config.toml
encoder_arch = "coatnet"
encoder_fused_qkv = false
encoder_parallel_block = false
encoder_moe = "soft"
encoder_conv_stem = false
encoder_depths = [3, 3, 3]
fusion = "prefix"
decoder_norm_position = "res_post"
decoder_bias = "all"
decoder_tie_embeddings = false
learning_rate = 0.021
nesterov = true
batch_size = 128
weight_decay = 0.05
adamw_weight_decay_other_params = 0
Rows from block 4 of the text decoder of a small image captioner, named by matrix and row number. Rows with one number belong to one neuron. Each number is 50 + 10 x the weight over its row's rms, rounded and kept within 0 to 99. All counts start at 0.
After each neuron's rows are labels from the 100 texts, of 14976, where the neuron reaches its highest value: "tokens" is the input token at the peak. Only what is clearly more common there than usual is listed. The data: photos of plants and fungi (iNaturalist).
# fc1: MLP up (decoder.blocks.4.mlp.fc1.weight, 768x256), inputs 0-85
# fc2: MLP down (decoder.blocks.4.mlp.fc2.weight, 256x768, transposed), outputs 0-85

fc1.701:50 60 47 68 67 61 37 58 59 45 57 21 57 55 62 65 44 34 51 39 53 46 47 53 66 42 38 40 56 58 62 60 46 44 54 48 47 44 57 56 51 41 53 61 35 60 40 55 54 55 52 44 40 52 52 36 48 64 38 44 41 43 42 64 65 70 53 54 48 68 55 57 40 33 69 59 45 73 59 34 51 44 58 23 51 57
fc2.701:63 55 36 47 64 64 62 56 49 64 45 53 48 47 47 49 36 66 40 35 39 55 51 55 51 53 80 39 42 56 51 55 74 36 31 69 48 42 47 45 48 54 61 53 56 45 62 61 57 49 59 59 49 51 36 35 55 67 45 52 58 52 58 55 31 59 44 68 56 38 46 61 42 68 37 50 72 40 28 60 39 49 35 33 64 50
tokens: "greater"; "annua"; "lesser"; "bird"

fc1.251:42 46 49 38 44 37 53 57 55 44 48 46 55 62 61 45 51 58 53 47 62 37 51 40 61 43 34 60 53 54 56 46 28 39 58 62 31 50 41 50 49 56 42 42 37 51 39 53 50 52 57 56 57 53 47 50 41 35 61 56 42 52 43 67 37 45 43 48 68 35 60 61 49 47 48 54 68 39 37 57 48 32 45 36 39 60
fc2.251:46 58 42 70 51 48 55 58 38 35 53 50 60 46 52 55 49 52 43 43 42 68 54 41 47 72 59 44 49 51 49 56 41 56 48 60 61 45 37 54 38 54 49 47 46 49 65 33 53 38 40 63 48 65 46 44 55 50 51 50 45 69 42 29 47 50 51 73 53 53 59 63 30 51 42 60 42 38 35 33 57 61 39 75 62 48
tokens: "family"

fc1.362:23 49 34 36 42 55 56 41 41 58 55 64 43 41 53 57 37 55 45 43 43 69 42 43 55 61 45 63 54 39 53 50 42 32 57 34 59 31 40 44 48 51 46 42 53 63 69 46 43 65 56 67 43 63 49 74 46 43 40 61 40 36 64 54 63 39 49 63 59 24 54 48 53 46 40 47 44 65 46 49 44 55 61 44 54 50
fc2.362:59 72 60 62 56 33 35 49 60 57 44 46 41 43 61 57 57 41 57 49 45 50 48 45 60 42 55 43 50 62 53 49 48 56 32 51 63 68 57 59 78 61 41 58 49 53 33 41 48 32 36 39 42 55 42 58 31 49 60 51 68 51 43 52 40 46 46 37 32 69 63 44 57 76 45 45 34 38 48 63 54 47 38 40 38 49
tokens: "("; "the"

fc1.734:28 48 51 60 50 43 53 53 45 47 48 40 47 35 46 57 59 47 47 37 56 48 54 22 64 60 52 57 39 57 57 43 62 34 31 41 30 41 44 58 50 59 53 57 37 52 73 63 46 48 60 57 55 44 62 33 51 60 66 51 57 41 50 62 65 68 56 55 43 54 66 55 51 48 31 48 38 46 35 36 38 43 38 50 41 62
fc2.734:60 62 54 41 73 54 57 35 68 49 24 50 53 47 57 50 60 58 65 56 56 55 46 68 51 34 69 58 35 47 42 52 38 46 50 50 48 45 61 55 54 44 58 60 40 44 62 52 61 32 54 56 51 63 51 41 54 45 44 52 48 58 41 46 34 52 65 58 50 47 57 50 37 52 48 42 46 52 36 47 35 54 45 59 47 62
tokens: "greater"; "mandrake"; "vetchling"; "lesser"

fc1.640:61 78 53 55 58 51 45 51 50 55 50 62 82 41 48 62 49 50 45 54 62 53 43 58 34 63 49 55 25 48 60 37 36 47 44 48 56 43 47 44 47 54 67 49 53 72 43 36 56 42 47 62 52 47 46 41 51 50 33 46 48 48 75 39 55 52 54 66 48 63 68 51 58 40 63 47 59 71 65 48 51 47 62 60 34 41
fc2.640:30 47 42 37 49 54 59 35 34 60 54 46 22 52 55 53 50 53 46 53 40 76 62 42 58 37 34 50 51 30 32 61 55 58 44 55 46 57 58 50 41 57 43 42 58 40 57 38 49 54 47 57 51 48 42 58 48 46 47 48 29 48 37 43 49 47 53 35 47 36 65 47 57 72 49 63 52 40 40 45 52 61 44 45 51 46
tokens: "class"

fc1.421:47 41 61 53 68 40 49 65 35 48 44 51 48 46 59 68 49 61 48 42 67 68 74 31 35 52 60 48 39 50 38 57 51 48 45 63 68 43 48 48 73 45 58 42 57 39 76 51 54 64 54 41 53 66 45 67 36 52 50 56 51 45 51 59 46 53 47 60 45 48 57 56 54 41 48 37 48 56 55 45 49 58 64 55 48 72
fc2.421:48 66 38 61 42 50 39 49 66 45 50 43 61 42 56 36 47 41 61 65 44 27 35 51 57 54 30 56 37 70 67 38 54 43 51 61 50 52 54 37 45 56 45 56 39 59 43 50 58 24 60 57 45 61 50 32 34 42 44 50 54 60 50 52 51 45 68 54 45 46 50 51 42 64 60 55 45 52 48 46 46 56 41 49 43 40
tokens: "("; "family"; "viburnum"

fc1.761:37 64 34 42 50 56 51 51 47 43 39 38 45 37 46 49 55 55 47 38 57 62 39 43 55 46 54 36 38 60 52 61 62 70 53 52 59 53 61 53 60 42 40 51 49 38 63 40 68 57 53 64 59 37 49 37 48 51 55 52 28 27 56 49 46 44 69 63 42 33 47 61 39 49 71 55 49 55 61 55 43 47 65 38 66 55
fc2.761:57 50 51 50 60 47 51 66 61 48 59 58 59 45 61 35 44 40 55 52 52 64 50 49 51 51 55 62 50 63 38 52 60 43 50 41 31 53 60 46 59 59 50 75 20 59 50 45 41 41 51 42 48 45 57 58 60 33 64 58 43 49 49 52 55 50 65 47 42 60 41 54 45 49 49 55 35 53 36 66 34 52 45 68 43 55
tokens: "bugloss"; "hypochaeris"; "hesperis"; "parmelia"

fc1.274:47 43 52 35 59 48 50 32 44 61 37 47 48 56 41 60 51 67 51 33 50 48 41 52 64 39 65 56 55 26 48 73 36 45 55 56 61 65 39 33 61 62 61 59 64 52 36 44 63 37 39 39 54 52 52 57 56 49 49 47 52 45 49 61 53 53 59 49 42 45 64 49 48 47 42 70 63 46 57 36 58 51 48 41 48 57
fc2.274:33 38 45 59 48 53 48 62 46 37 62 50 47 40 58 42 49 47 44 49 38 67 32 44 49 48 39 34 53 74 62 42 59 51 49 48 43 44 42 56 33 53 59 56 50 48 58 57 50 43 61 68 41 41 67 47 39 35 52 42 57 53 59 42 59 48 48 46 54 48 52 57 59 62 70 34 30 44 53 57 33 60 62 40 42 59
tokens: "("; "-"

fc1.197:45 63 61 44 52 53 45 68 36 46 63 38 43 60 34 51 52 50 60 19 53 61 38 38 60 45 47 39 51 37 50 53 56 38 36 57 47 44 65 61 38 53 62 49 50 63 46 45 39 40 40 42 43 55 46 50 56 57 48 49 39 62 39 54 42 64 57 42 46 69 57 34 51 35 55 53 56 56 70 51 49 51 46 28 47 39
fc2.197:40 50 48 50 61 47 49 43 61 45 43 55 73 49 53 42 48 46 54 54 51 37 54 63 42 51 54 50 48 59 39 53 62 42 60 66 48 49 39 46 55 73 48 68 52 26 63 65 56 42 61 70 42 37 63 40 51 64 38 47 51 51 67 40 57 35 33 52 55 45 47 70 42 54 62 26 34 57 44 47 48 50 48 67 54 59
tokens: "("; "oxalis"

fc1.693:44 54 39 40 40 65 40 62 59 43 58 43 61 50 56 61 68 51 44 64 44 71 68 45 76 41 56 41 57 65 52 53 52 53 47 55 43 72 51 46 35 56 65 45 52 51 46 53 47 43 37 58 53 57 44 41 42 69 45 57 48 73 43 62 51 48 56 47 52 57 67 60 38 38 43 33 48 42 52 50 61 63 55 24 46 49
fc2.693:54 50 45 48 44 37 63 51 40 44 51 54 62 41 65 38 32 49 60 38 58 26 43 61 44 70 58 43 51 54 60 57 53 22 53 52 54 43 70 51 61 46 41 47 29 45 68 46 41 47 57 51 38 50 42 58 48 35 57 57 46 34 42 40 54 65 46 60 51 33 43 36 35 69 33 54 42 58 49 46 42 56 42 58 65 47
tokens: "family"

fc1.763:55 48 36 44 44 44 42 39 61 46 48 63 56 43 46 54 51 53 64 38 43 48 63 51 47 41 66 47 59 45 59 49 38 36 46 40 57 35 42 62 58 52 37 68 73 67 58 52 52 61 39 49 54 44 31 52 26 46 41 60 44 28 66 60 52 59 38 47 27 43 58 63 62 53 51 43 63 52 33 56 54 56 42 65 48 39
fc2.763:47 45 54 40 49 56 37 44 31 41 37 31 56 52 58 42 59 55 46 69 50 48 46 36 47 47 51 40 68 43 33 54 53 61 62 43 44 56 44 45 42 39 48 48 46 33 31 41 38 63 35 52 57 66 52 38 62 37 57 55 61 54 35 35 42 35 53 39 59 49 61 46 33 35 49 52 44 38 70 39 58 50 48 32 45 59
tokens: "class"; "magnoliopsida"

fc1.235:62 33 33 49 43 61 65 35 52 33 69 46 50 40 68 61 45 51 56 58 42 35 44 54 64 49 59 52 68 40 43 72 52 66 57 39 43 50 39 37 48 47 71 40 60 56 45 63 52 62 48 29 43 55 54 45 43 60 52 41 41 43 36 36 65 64 42 43 57 40 55 48 47 35 40 50 45 49 49 35 40 75 57 76 43 53
fc2.235:37 64 57 35 42 63 46 46 40 65 40 37 48 62 53 44 58 59 35 59 68 38 48 37 48 52 40 43 59 48 74 47 42 31 56 43 38 50 44 61 45 61 35 50 41 45 61 49 53 51 53 52 60 49 49 39 39 41 42 58 43 53 48 73 67 38 61 42 50 46 21 45 38 49 46 47 47 52 57 46 43 44 58 43 20 51
tokens: "("; "class"

fc1.351:72 41 49 49 67 52 52 42 37 75 54 70 51 56 65 36 63 52 37 51 47 62 51 47 55 58 54 53 25 65 54 53 58 57 54 44 50 53 53 49 46 56 47 57 59 58 41 54 46 48 49 52 61 41 39 56 67 51 40 49 40 70 45 64 55 65 57 69 41 47 59 64 45 59 59 53 48 52 39 46 53 56 44 45 50 38
fc2.351:34 69 45 59 51 65 31 77 58 46 45 31 54 66 52 69 47 58 51 60 32 62 54 53 30 58 36 44 49 61 61 46 49 52 45 46 43 70 44 52 67 46 63 42 47 29 52 45 48 60 49 60 36 61 43 54 53 39 44 56 42 57 57 47 44 63 55 43 48 43 62 45 53 46 45 57 59 57 65 56 56 67 57 36 59 48
tokens: "order"; "osier"

fc1.77:44 27 44 65 44 60 28 60 65 58 62 39 43 50 37 53 50 52 57 42 50 23 46 57 46 41 53 42 50 38 61 80 62 33 53 48 59 59 48 48 49 55 54 65 39 50 61 43 52 49 48 43 39 66 43 68 56 50 62 55 47 55 75 62 44 49 44 58 65 47 46 51 41 32 44 53 53 48 48 38 35 36 68 46 42 47
fc2.77:65 40 66 59 56 66 61 52 41 39 44 47 48 64 64 29 54 46 56 42 68 54 58 42 39 58 49 43 58 61 37 43 45 52 36 44 52 64 55 52 56 53 52 46 48 55 50 58 47 51 59 58 39 57 52 62 34 62 66 62 66 41 43 54 55 49 41 37 46 44 59 38 34 66 54 61 62 40 51 55 65 59 33 49 44 44
tokens: "family"; "capitatus"

fc1.419:51 51 48 54 46 50 50 67 41 44 40 49 49 59 37 58 51 54 50 56 45 47 42 69 45 48 76 57 54 54 62 46 46 44 68 42 44 65 67 47 56 58 48 41 54 52 53 44 48 43 43 46 46 45 56 44 45 48 46 33 39 47 53 57 49 52 47 24 45 50 58 67 72 55 32 28 58 49 43 53 47 55 40 46 46 65
fc2.419:63 59 65 56 61 44 46 48 46 48 61 50 55 58 54 59 60 37 53 56 67 35 56 46 42 53 50 58 65 50 30 55 53 39 50 39 48 42 51 64 39 32 38 49 55 65 55 61 48 51 61 51 53 62 59 46 62 47 43 44 62 68 43 56 51 59 62 42 54 52 57 42 52 21 70 57 50 38 49 45 60 52 60 38 62 43
tokens: "("; "melanthiaceae"; "red"; "callicarpa"

fc1.306:46 45 62 45 40 54 42 47 69 52 63 42 57 66 53 51 48 52 35 55 56 47 59 44 37 38 31 73 44 52 62 68 45 48 49 44 46 48 49 44 49 57 36 24 78 43 51 42 47 66 38 58 56 48 36 64 57 44 50 49 70 42 52 49 44 37 50 63 43 25 55 35 27 61 47 67 44 50 49 38 61 53 59 43 36 61
fc2.306:53 56 41 55 63 53 64 52 63 52 61 60 26 59 75 51 45 51 39 51 54 46 48 37 42 51 76 56 49 58 47 48 30 49 61 31 56 50 43 43 47 61 65 56 38 55 50 42 49 55 56 36 51 34 52 39 51 45 55 57 47 32 63 49 58 47 47 32 45 65 72 55 59 42 65 45 47 29 62 66 54 58 38 48 57 35
tokens: "order"

fc1.407:43 50 39 54 43 34 50 48 43 47 45 63 69 65 54 47 39 63 40 34 42 53 53 48 51 47 35 46 57 34 51 30 57 58 34 56 56 56 44 56 47 30 55 57 64 48 62 55 42 56 47 71 44 59 58 50 44 42 56 42 63 62 47 61 51 35 50 59 38 45 54 52 33 43 72 56 53 55 38 40 60 68 51 62 49 51
fc2.407:49 55 63 46 40 42 60 61 51 71 65 48 18 56 49 64 56 35 55 59 47 60 70 47 62 63 65 52 45 62 46 66 44 65 59 48 60 50 52 62 54 62 70 37 42 57 43 48 51 31 71 37 45 53 55 49 44 48 55 50 33 60 52 56 32 52 45 43 50 45 37 49 57 67 47 54 54 43 51 48 47 45 52 35 62 42
tokens: "family"