Rows from block 4 of the text decoder of a small image captioner, named by matrix and row number. Rows with one number belong to one neuron. Each number is 128 + 32 x the weight over its row's rms, rounded and kept within 0 to 255. All counts start at 0.
After each neuron's rows are labels from the 100 texts, of 14976, where the neuron reaches its highest value: "fires on" is the input token at the peak. Only what is clearly more common there than usual is listed. The data: photos of plants and fungi (iNaturalist).
# fc1: MLP up (decoder.blocks.4.mlp.fc1.weight, 768x256), inputs 172-255
# fc2: MLP down (decoder.blocks.4.mlp.fc2.weight, 256x768, transposed), outputs 172-255

fc1.126 [128 105 102 133 150 100 168  91 120 130 145 218 106 120  90 171 101 166 106  96 164 168  90 145 120 109 170 133 153 148  90 114 108 105 163  73 143 122 120 170 169  59 206 134 187 103 144 130 151 122 151 134 121 107 189 118 132 183 105 110 145  77 150 130 109  76 145 167  85 160 156 149 119 119 134 111  90 147 151 128  94 127 168 131]
fc2.126 [151 131 160 116  98 146  79 136  77 132 112 143 129 135 139 132 137 109 100 159  79 124  97 142 109 198 137  61 125 126 111 118 123 131 136 169  74 179 100 141 103 180 119  97 129  98  94 137 146 149 119 131  89 154 102 136 126 110 133 109 159 165 147  99 206 143 137 147 109 117 133 164 133 109 136 148  93  81  86  78 119 121 191  96]
fires on: ","; "lysichiton"

fc1.418 [110 148  97 115 128 162 144 139 141 165 152 139 150 121 148 145 136 138 156 138 143 104 107 159 149  81  55 102  46 133  76 186 112  90 164 178 111 118  99 147 122 173 113 164 117 116  91 100 175 131 116  42 107 112 123 123  60 112 115  98 117 123  98 115 179  96 129 115 117 143 159  87 157 122  84 146  71 122 105 147  89 151 128 165]
fc2.418 [ 99 150 129 180 154 113 128 131 190 169 121 153 113  71 122 133 150  99 101  90 124 113 122 131 140 162 150  98 151 192 175 159 140 111 109  75 142 109 149 137 102 153 115  99 121  99 137  94  51 128 141 165 136 195 171  93 106 188 122 127 136 101  82 166 139 147 153  96 154 114 156 131 107  98 161  74 109 102 186 124 128  96 135 153]
fires on: "rubiaceae"; "araceae"; "lycopodiales"

fc1.270 [132  57 128 119 141 119  81  91 138 149 142 172 146 152 161  98 133  94 128 155 104 109 148 110 139 112 186 134 123  98 120 109 153 107  97 131  91 158  97 118  94 149 184 112 138  63  79 126 111  54 157 163 150 141 141 155 118 136  83 100 107 105  85 145 130  98  50 169 115 145 147 150 126 155 153 141 132 130  82 112 144 178 171 124]
fc2.270 [109 114 142 131 128 144 123 104 120 148 149 101 167 105 136 123 142 146 210  78  87 137 144 160  94 113  98 120 129 119 140 199 137 107  91 139 115 105 137 160 143 127 156 157  97 159 148  89 133 188 163 219 133 150 112 139  67 157 184 127 115 138 151 156 150 126 119  98 166 119 117 112 139 146  52  82 168 117 119 118 120 132 148 177]
fires on: "araceae"; "commelinaceae"; "pontederiaceae"; "polypodiales"

fc1.114 [157 127 148 111 131 141  75 108 110  86 137 113 102 164 181 128 121 102 134 143 132 103 138 150 168 160 155 123 134  87  73 105  76  73 112 155 172 125  72 154 135  94 149 147 136  76 112  77 125 129  57 175 135 120 122 138 134 189 142 124 105 116  75 140 126 115  88  98 172 136  93 107 139 179 105 182  55 132 196 161 150 101 139 162]
fc2.114 [120 129 113 217 129 120  96  89 199 117 105 125 116  87 150 130 173 186  92 110 123 127 120 153 115 108 131 167  93 133 184 124 152  74 103  76 146  65 129  80 150 179  81 154 223 129  76 156 135 108 130 111 154 159 136 109 137  78 158 146 154 121 138 154 179 181 120  72 134 162 133 130 126 127 154 136 124 152 177 120 100 122 182 107]
fires on: "melanthiaceae"; "beavertail"; "peltigerales"

fc1.690 [119 134 184 111  94 176 103 201 119  82 200 109 107 162 155  92 123 144 146 151 109 195  96 165 172 172 181 145  79 123  79  92 119  86 133 123 109 154 151  99  61  93 144  97 189 128 131 124 131 154  93 172  84 139 142  72 130 127 110 177 105  71 135 107  79 121 135 115 143 206 127 204 155 145 105 167 109 131 147 141  82  84  90  95]
fc2.690 [157  99 103  96  81 119 100  75 165  90  83  71 139 141 105  77 117  88 114  40 145 184 118  87 102 123  78 134 158 143  99 130 121 106 150 150 110 109 109 210 124 113  98 157  91  85  92  65 115  75 107 142  90 169 116 135  90 160 114 120 150  95 114 130 134  99 145 193 134 103 210 183  95 148 103 101 122  68 153 177 122 156 151  74]
fires on: "rubiaceae"

fc1.496 [135 133 147 114 133 122  94 147 161 103  96 147  86 154 192  70  75 108 143 203  70 187 123  91 113 102 133 130 114 104 132 146 149 115 112 129 133  92 135 105  81 118 130  85 152 147 135 131 115 104  80 154 161 118 151 138 125 148  99 125 194 108 132 109 158 131  97  84 202 160 178 135 160 192 136 127 110 169 143 206  89 108 149 170]
fc2.496 [ 93 122 140  82 115 144 123 105 119  98 177 133 147 133 135 115  66 143 171  63 121 133 152 151 145 179  69 119 153 124 136 119 102  96 112 144 155  95 137 119 215 173 131 158 108 154 102 113  96 135 132 144  81 102  94 145  92 143  86 143 111 135 161 125 161 122  91 124 102  99 171 192 109  82 153 122 111  89 182 122 141 151 122 114]
fires on: "rubiaceae"; "dryopteridaceae"; "betulaceae"; "candle"

fc1.291 [ 97 154 194 112 116 137 129 123  95 158 153  98 157 175  74 164  92 137 123 202 121  61 134 139 186 110 115 154 124 100 123  68 164  93  87 174 119 129  47 120 131 145 109 137  90 133 113 153 136 103 136 115  88 133 106 121 115 121 141 169 184 155 133 111 170 156 155 203 158 100 135 155  88 159  73 111 115 188 115 119 105  97 146  67]
fc2.291 [195 116 125 118 119 151 143 144 147 141  76 119  93 128 108  47 130 237 128 137 129 149 108  79  52 141  67 154 140 153  73 129  89 115  58 116 131 102 148 184 125 103 152 115  66 136  94 149  99 104 142 139 114 145 137  72  84 139 160 143 134 125 108 164 131  63 130 100 107  84 105 121 119 103 142 128  96 128 139 147 172 142 110 158]
fires on: ","

fc1.717 [143 179 113 118 169 109 131 136 127 128 167 120 120  83  85 145 160  77  84 159 105 104 132 127  94  77 140  79 103 141 157 148 114  68 148 111  50  91  93 105 137 134  93 152 106 228 103 120  80  98 123  87 138 114 142 105 148 104  68 160  98 168 175  78 102 124  74 125 139 164 154 135 144 137 107 151  98  97 113 190 113  60 155 165]
fc2.717 [159 113  84 137 161 119 120 158  90 121  93 159 143 203 116  92 185 133 190 153 112 126 145 144 137 216 127 173 140 121 144  94  87 127  91 165 151 138 148 120  94 156 117  89 145  79 197 125 172 114 148 153 138 120  99 145 156 142 187 154 152 149 144  96 157 134 195  83 152  96 119 108 144 115 156 141 155 168 142  93 165 133  87  90]
fires on: ","

fc1.192 [ 99 151 128 143 125 151 140 157 185 101 124  97 124 176  92  95 140 146  71 140 108  53 149 148 169 110 171 144 151 105 164 175 138 160 104 131 161 109 131  56 138 128 113 108 112 153 130 139 116  51 120 131 111 103 143 146 172 144 164 127 131 130 142 125  89 135 130  92 149 171 174 217 181 163  84 110 100 174 107 161 104  68 102 123]
fc2.192 [117  41 118 108 114  99 125  72  75 108 122 111 154 145 116 128 234 165 144 121  78 160 146 149  77 134 145 105  88 117 141 122  92  96 143  97 138 144 153 124 119 131 138  90 128  52 144 100 113 143  85 101 121 199  82 118 130  79  77 118 187 138  99 108 144  99 189 183 127 157 102 114 103 144 155 153 171 113 153 122 137 177  95 120]
fires on: "rubiaceae"; "cypress"; "convulsion"; "downy"

fc1.257 [150 131  80 106 136 108 178 182 199 101 123 125 147 196 190 101 142  84  85 128 154 169 132 188  97  69  88 136  80 146  85 185 124 104 170  71 114 133 183 218 135  88 125 171  91 123  91  62 203 121  93  98 114 124 165 162 124 179 161 178 125  86  47 135 126 128 120 152 150 129 120 120 228 124  92 171 188 128 128 147 129 140 136 113]
fc2.257 [137 123 149 165 109 171  74 146 144 146 174 121 109 144 139 127  97 129 124  73 155  85 108 148 158 131 101 102 149 173 128 130 134  98 126 168 112 133 123 131 108 107  95 122 191   7 198  97 122 125 133 153 158 159 128 134 151 118 230 102 113 160 127  51 172  80 169 146  99  94 100 152 132 111 148  71 119 146 233 140  97 143 145  34]
fires on: "araceae"; "polypodiales"; "pinaceae"

fc1.191 [165 170  74 118  53  98 112  48  81  97 155 136 125 125 110 120 197 167  81 111 139 102 117  80 176  93 127 112 141 129 131 135 144 134  92 154 172 139 116 106 151 106 131  94  75 191 169 139 112 142 103 203 124 122 154 120  67  64 126 129 102 143  87 157 151 119 145  75 149  81 119 133 125 162  52 117 126 111 130 150 116 154 105 150]
fc2.191 [112 126 113 180 184 123 119 120 166  72 153 157 108 160 128 113 128 137 156  87 125 167 150 100  85 143 164 135  79 163 135 112 192 136 101 172 139  88  77 132  98  93 151 160 142 164 100  51 100  96 134 131 155 138 130 124 147 140 149  93 178 122 142 135 105 214 121 118 111 126 106 134 149 101 157 122 118 139 126 122 167 175 156 104]
fires on: "vulgare"; "vulgaris"; "silverleaf"; "carota"

fc1.302 [137 165  99 109 154 136  91 128 111 145 135 114 157 158 143 170 130 139 110 134 135 134 125  90  69 138 136 197  92 123 102 133 113  94 119 129  76 156 122 150 172 120 121 157  93 134 140 105 140  92 114  75 123 168 152 182 149 152 135 169 112  88 171 154  91 114 130  92 134  91 109  74 129 103 135 116  81 129  68 155 131  83 133  59]
fc2.302 [178 115  93 131 128 106  80  86 181 115 161 171 118  83 135 136 189 137 148 159 110 130 139 109 111 148 107 149 127 140  97 116 163 127 105 149 133 150 104 129  94 119 107 138 173 115 145 110 108 161 146  69  75 174  94 118 120  86 161 110 165  92 121  51 157 153 180 120 127 152 129  63 120 104 156 107 196 134 175 126 201 124 140 131]
fires on: ","; "prickly"

fc1.7 [152 154 151 149 150 221 169 117 202 128 181 128 129 130  92  82 116  97 131 151 109 122 130 169 160 102 169 137 127  68 145 131 162 184 155 148  84 123 143  64 144 129 138 127 142 116 127  70  93 120 196 144 168 133 107 117 162  99 128 169 147 140 148 127 120 178  86  53 136 135  71 182  61 128 119 117 125 150  66 145 132  75 153 159]
fc2.7 [112 134  75 166  89  84 138 117 143 101  92 168 130 100 109 130 187  83 171  92 118 133 104 165 122 170 111 100 208 189 136 101 100  73  84 132 125 108 122 131 119 115 159  93  94 148 123 196  77  93 138 153  85 181  75 103 116 144 110 122 148 116 168  99 137  84 141  93 137 144 167  64  86 128 150 128 111 160 155 169 165 108 129 107]
fires on: "vulgare"; "tree"; "acerinum"; "inodorum"

fc1.735 [128  76 133 134 156 136 120 145 119 191 162 134 107  52 159 157  81 123 128 133 129 169 169  75 112  93 102 115 126  96 111  62 167 163 163  90 152 121 165 147 100  70 118 130 117 103  86 108  74 121 100 183  85 159 126 172 124 138  77 154 121 115 138  86 111 116 122 125 168 144 103 108 134 104  65 126 159 183 115 150 127 139  93 197]
fc2.735 [ 92 133 107  89 104 123 141 163 139 128 150 111 170 159 116 110 146 170 133  83 129 128 117  99  98 126 136  83 136 149 130 152 130  71 178 110 116 186 110 102 136  96 114 189 182 132 107 164 142 119 134 120 132 174 106 161 183 121 140 153 153 190  51 191 138 176  83  99 106 152 178  81 168 167 167  99 102 145 120 132  66 107 112 143]
fires on: ","

fc1.307 [ 79 149 139 146 118 137 143  75 149 147 154 143 107 171 127 100 167 153  96 132 151 180 115 137 106  91 149 120 176 163 130 187  96  52 151 148 113 112 149 127 180 124 183 158 189  99 173 168 111 223 144 110 180 127  87 153 121 155 104 160 104 143 123 113 102 120  93 120 123 107 140 131 170 107 103  87 133 105 171  65  88 155 134 162]
fc2.307 [120 124 158 125  92 111 125 172 113  93  88 159  94 167 157 156 115 107  75 108 136  64 120 122 148 128  85  79 168 113 122 108 160 136  99 155 130  95 156  75 164 140 128 188 129 147  95  77 127  78 122 175 128 169 182 145 127  65 152 135 101 110 171 125 113 152 167 110 132 142 121 147  99 143 139 137 165 111 104 104 116 142 100  96]
fires on: "melanthiaceae"; "bird"; "red"; "onagraceae"

fc1.692 [101 125 171 110  70 157  49 151 162 104 131 162 117 198 224 127  79  76  77  94  71 170 161 187 139 142  98  84  71 124 160 136  69  31 137  84 123 119 162 100 119 111 121  76 161 100 113 117  96 140  42 151 100  83 137 132 131 138 175 124 123  87 106 147 114 185 108 126 143 132 142 125 211 155 128 165 126 151 149 160 142 114 172 140]
fc2.692 [141  83 162 125 157 189  58 113  96  97 115  84  70 147 106  86  75 162 136  88 169 124 134 176  94 111 108 154 102 146 131  93 129  79 152 134 148 112 105 153 191 123  84 105 160 128  90  62 142  80  69 154 153 194 111 115 135 172 160 150 151 168  99 124 175 161 124 138 134 161 103 174 129 122 156 127  95 116 171 165 127 128 181 136]
fires on: "araceae"; "melanthiaceae"; "cactaceae"

fc1.98 [146 133  94 116 138 127  46 182  97 164 119 146  94 139 132 141  70 168 100 111 161 171 134 126  87 144 157 149  95 123 157  83 107 120 148  73 147 131 176  80 127 125 146 117 138 153 180 119 105 125 133  83 131 136 116 179 193 101 146 222  88 213 185 161 120 173 125 103  80 133 152 106 135  71  79 158 126  92 156 141  81 145 114 151]
fc2.98 [157 134 156 144  94 108 205 115 142  92 148 116 133  93 168 138 123 131 109 102 168 148 106 179 170 175 147 124 103 143   3 179 151  38  80 154 134 148 148 155 186 110 101 156 139  88 169 135 129  83 135 142  80 197 120 137 139 135 118  67 136  84 105 121  99 109 158 116 159 115 175  97 129 181 176 161 156  94 105 151 173  83 117 141]
fires on: "vulgare"; "sphondylium"; "maculatum"; "lily"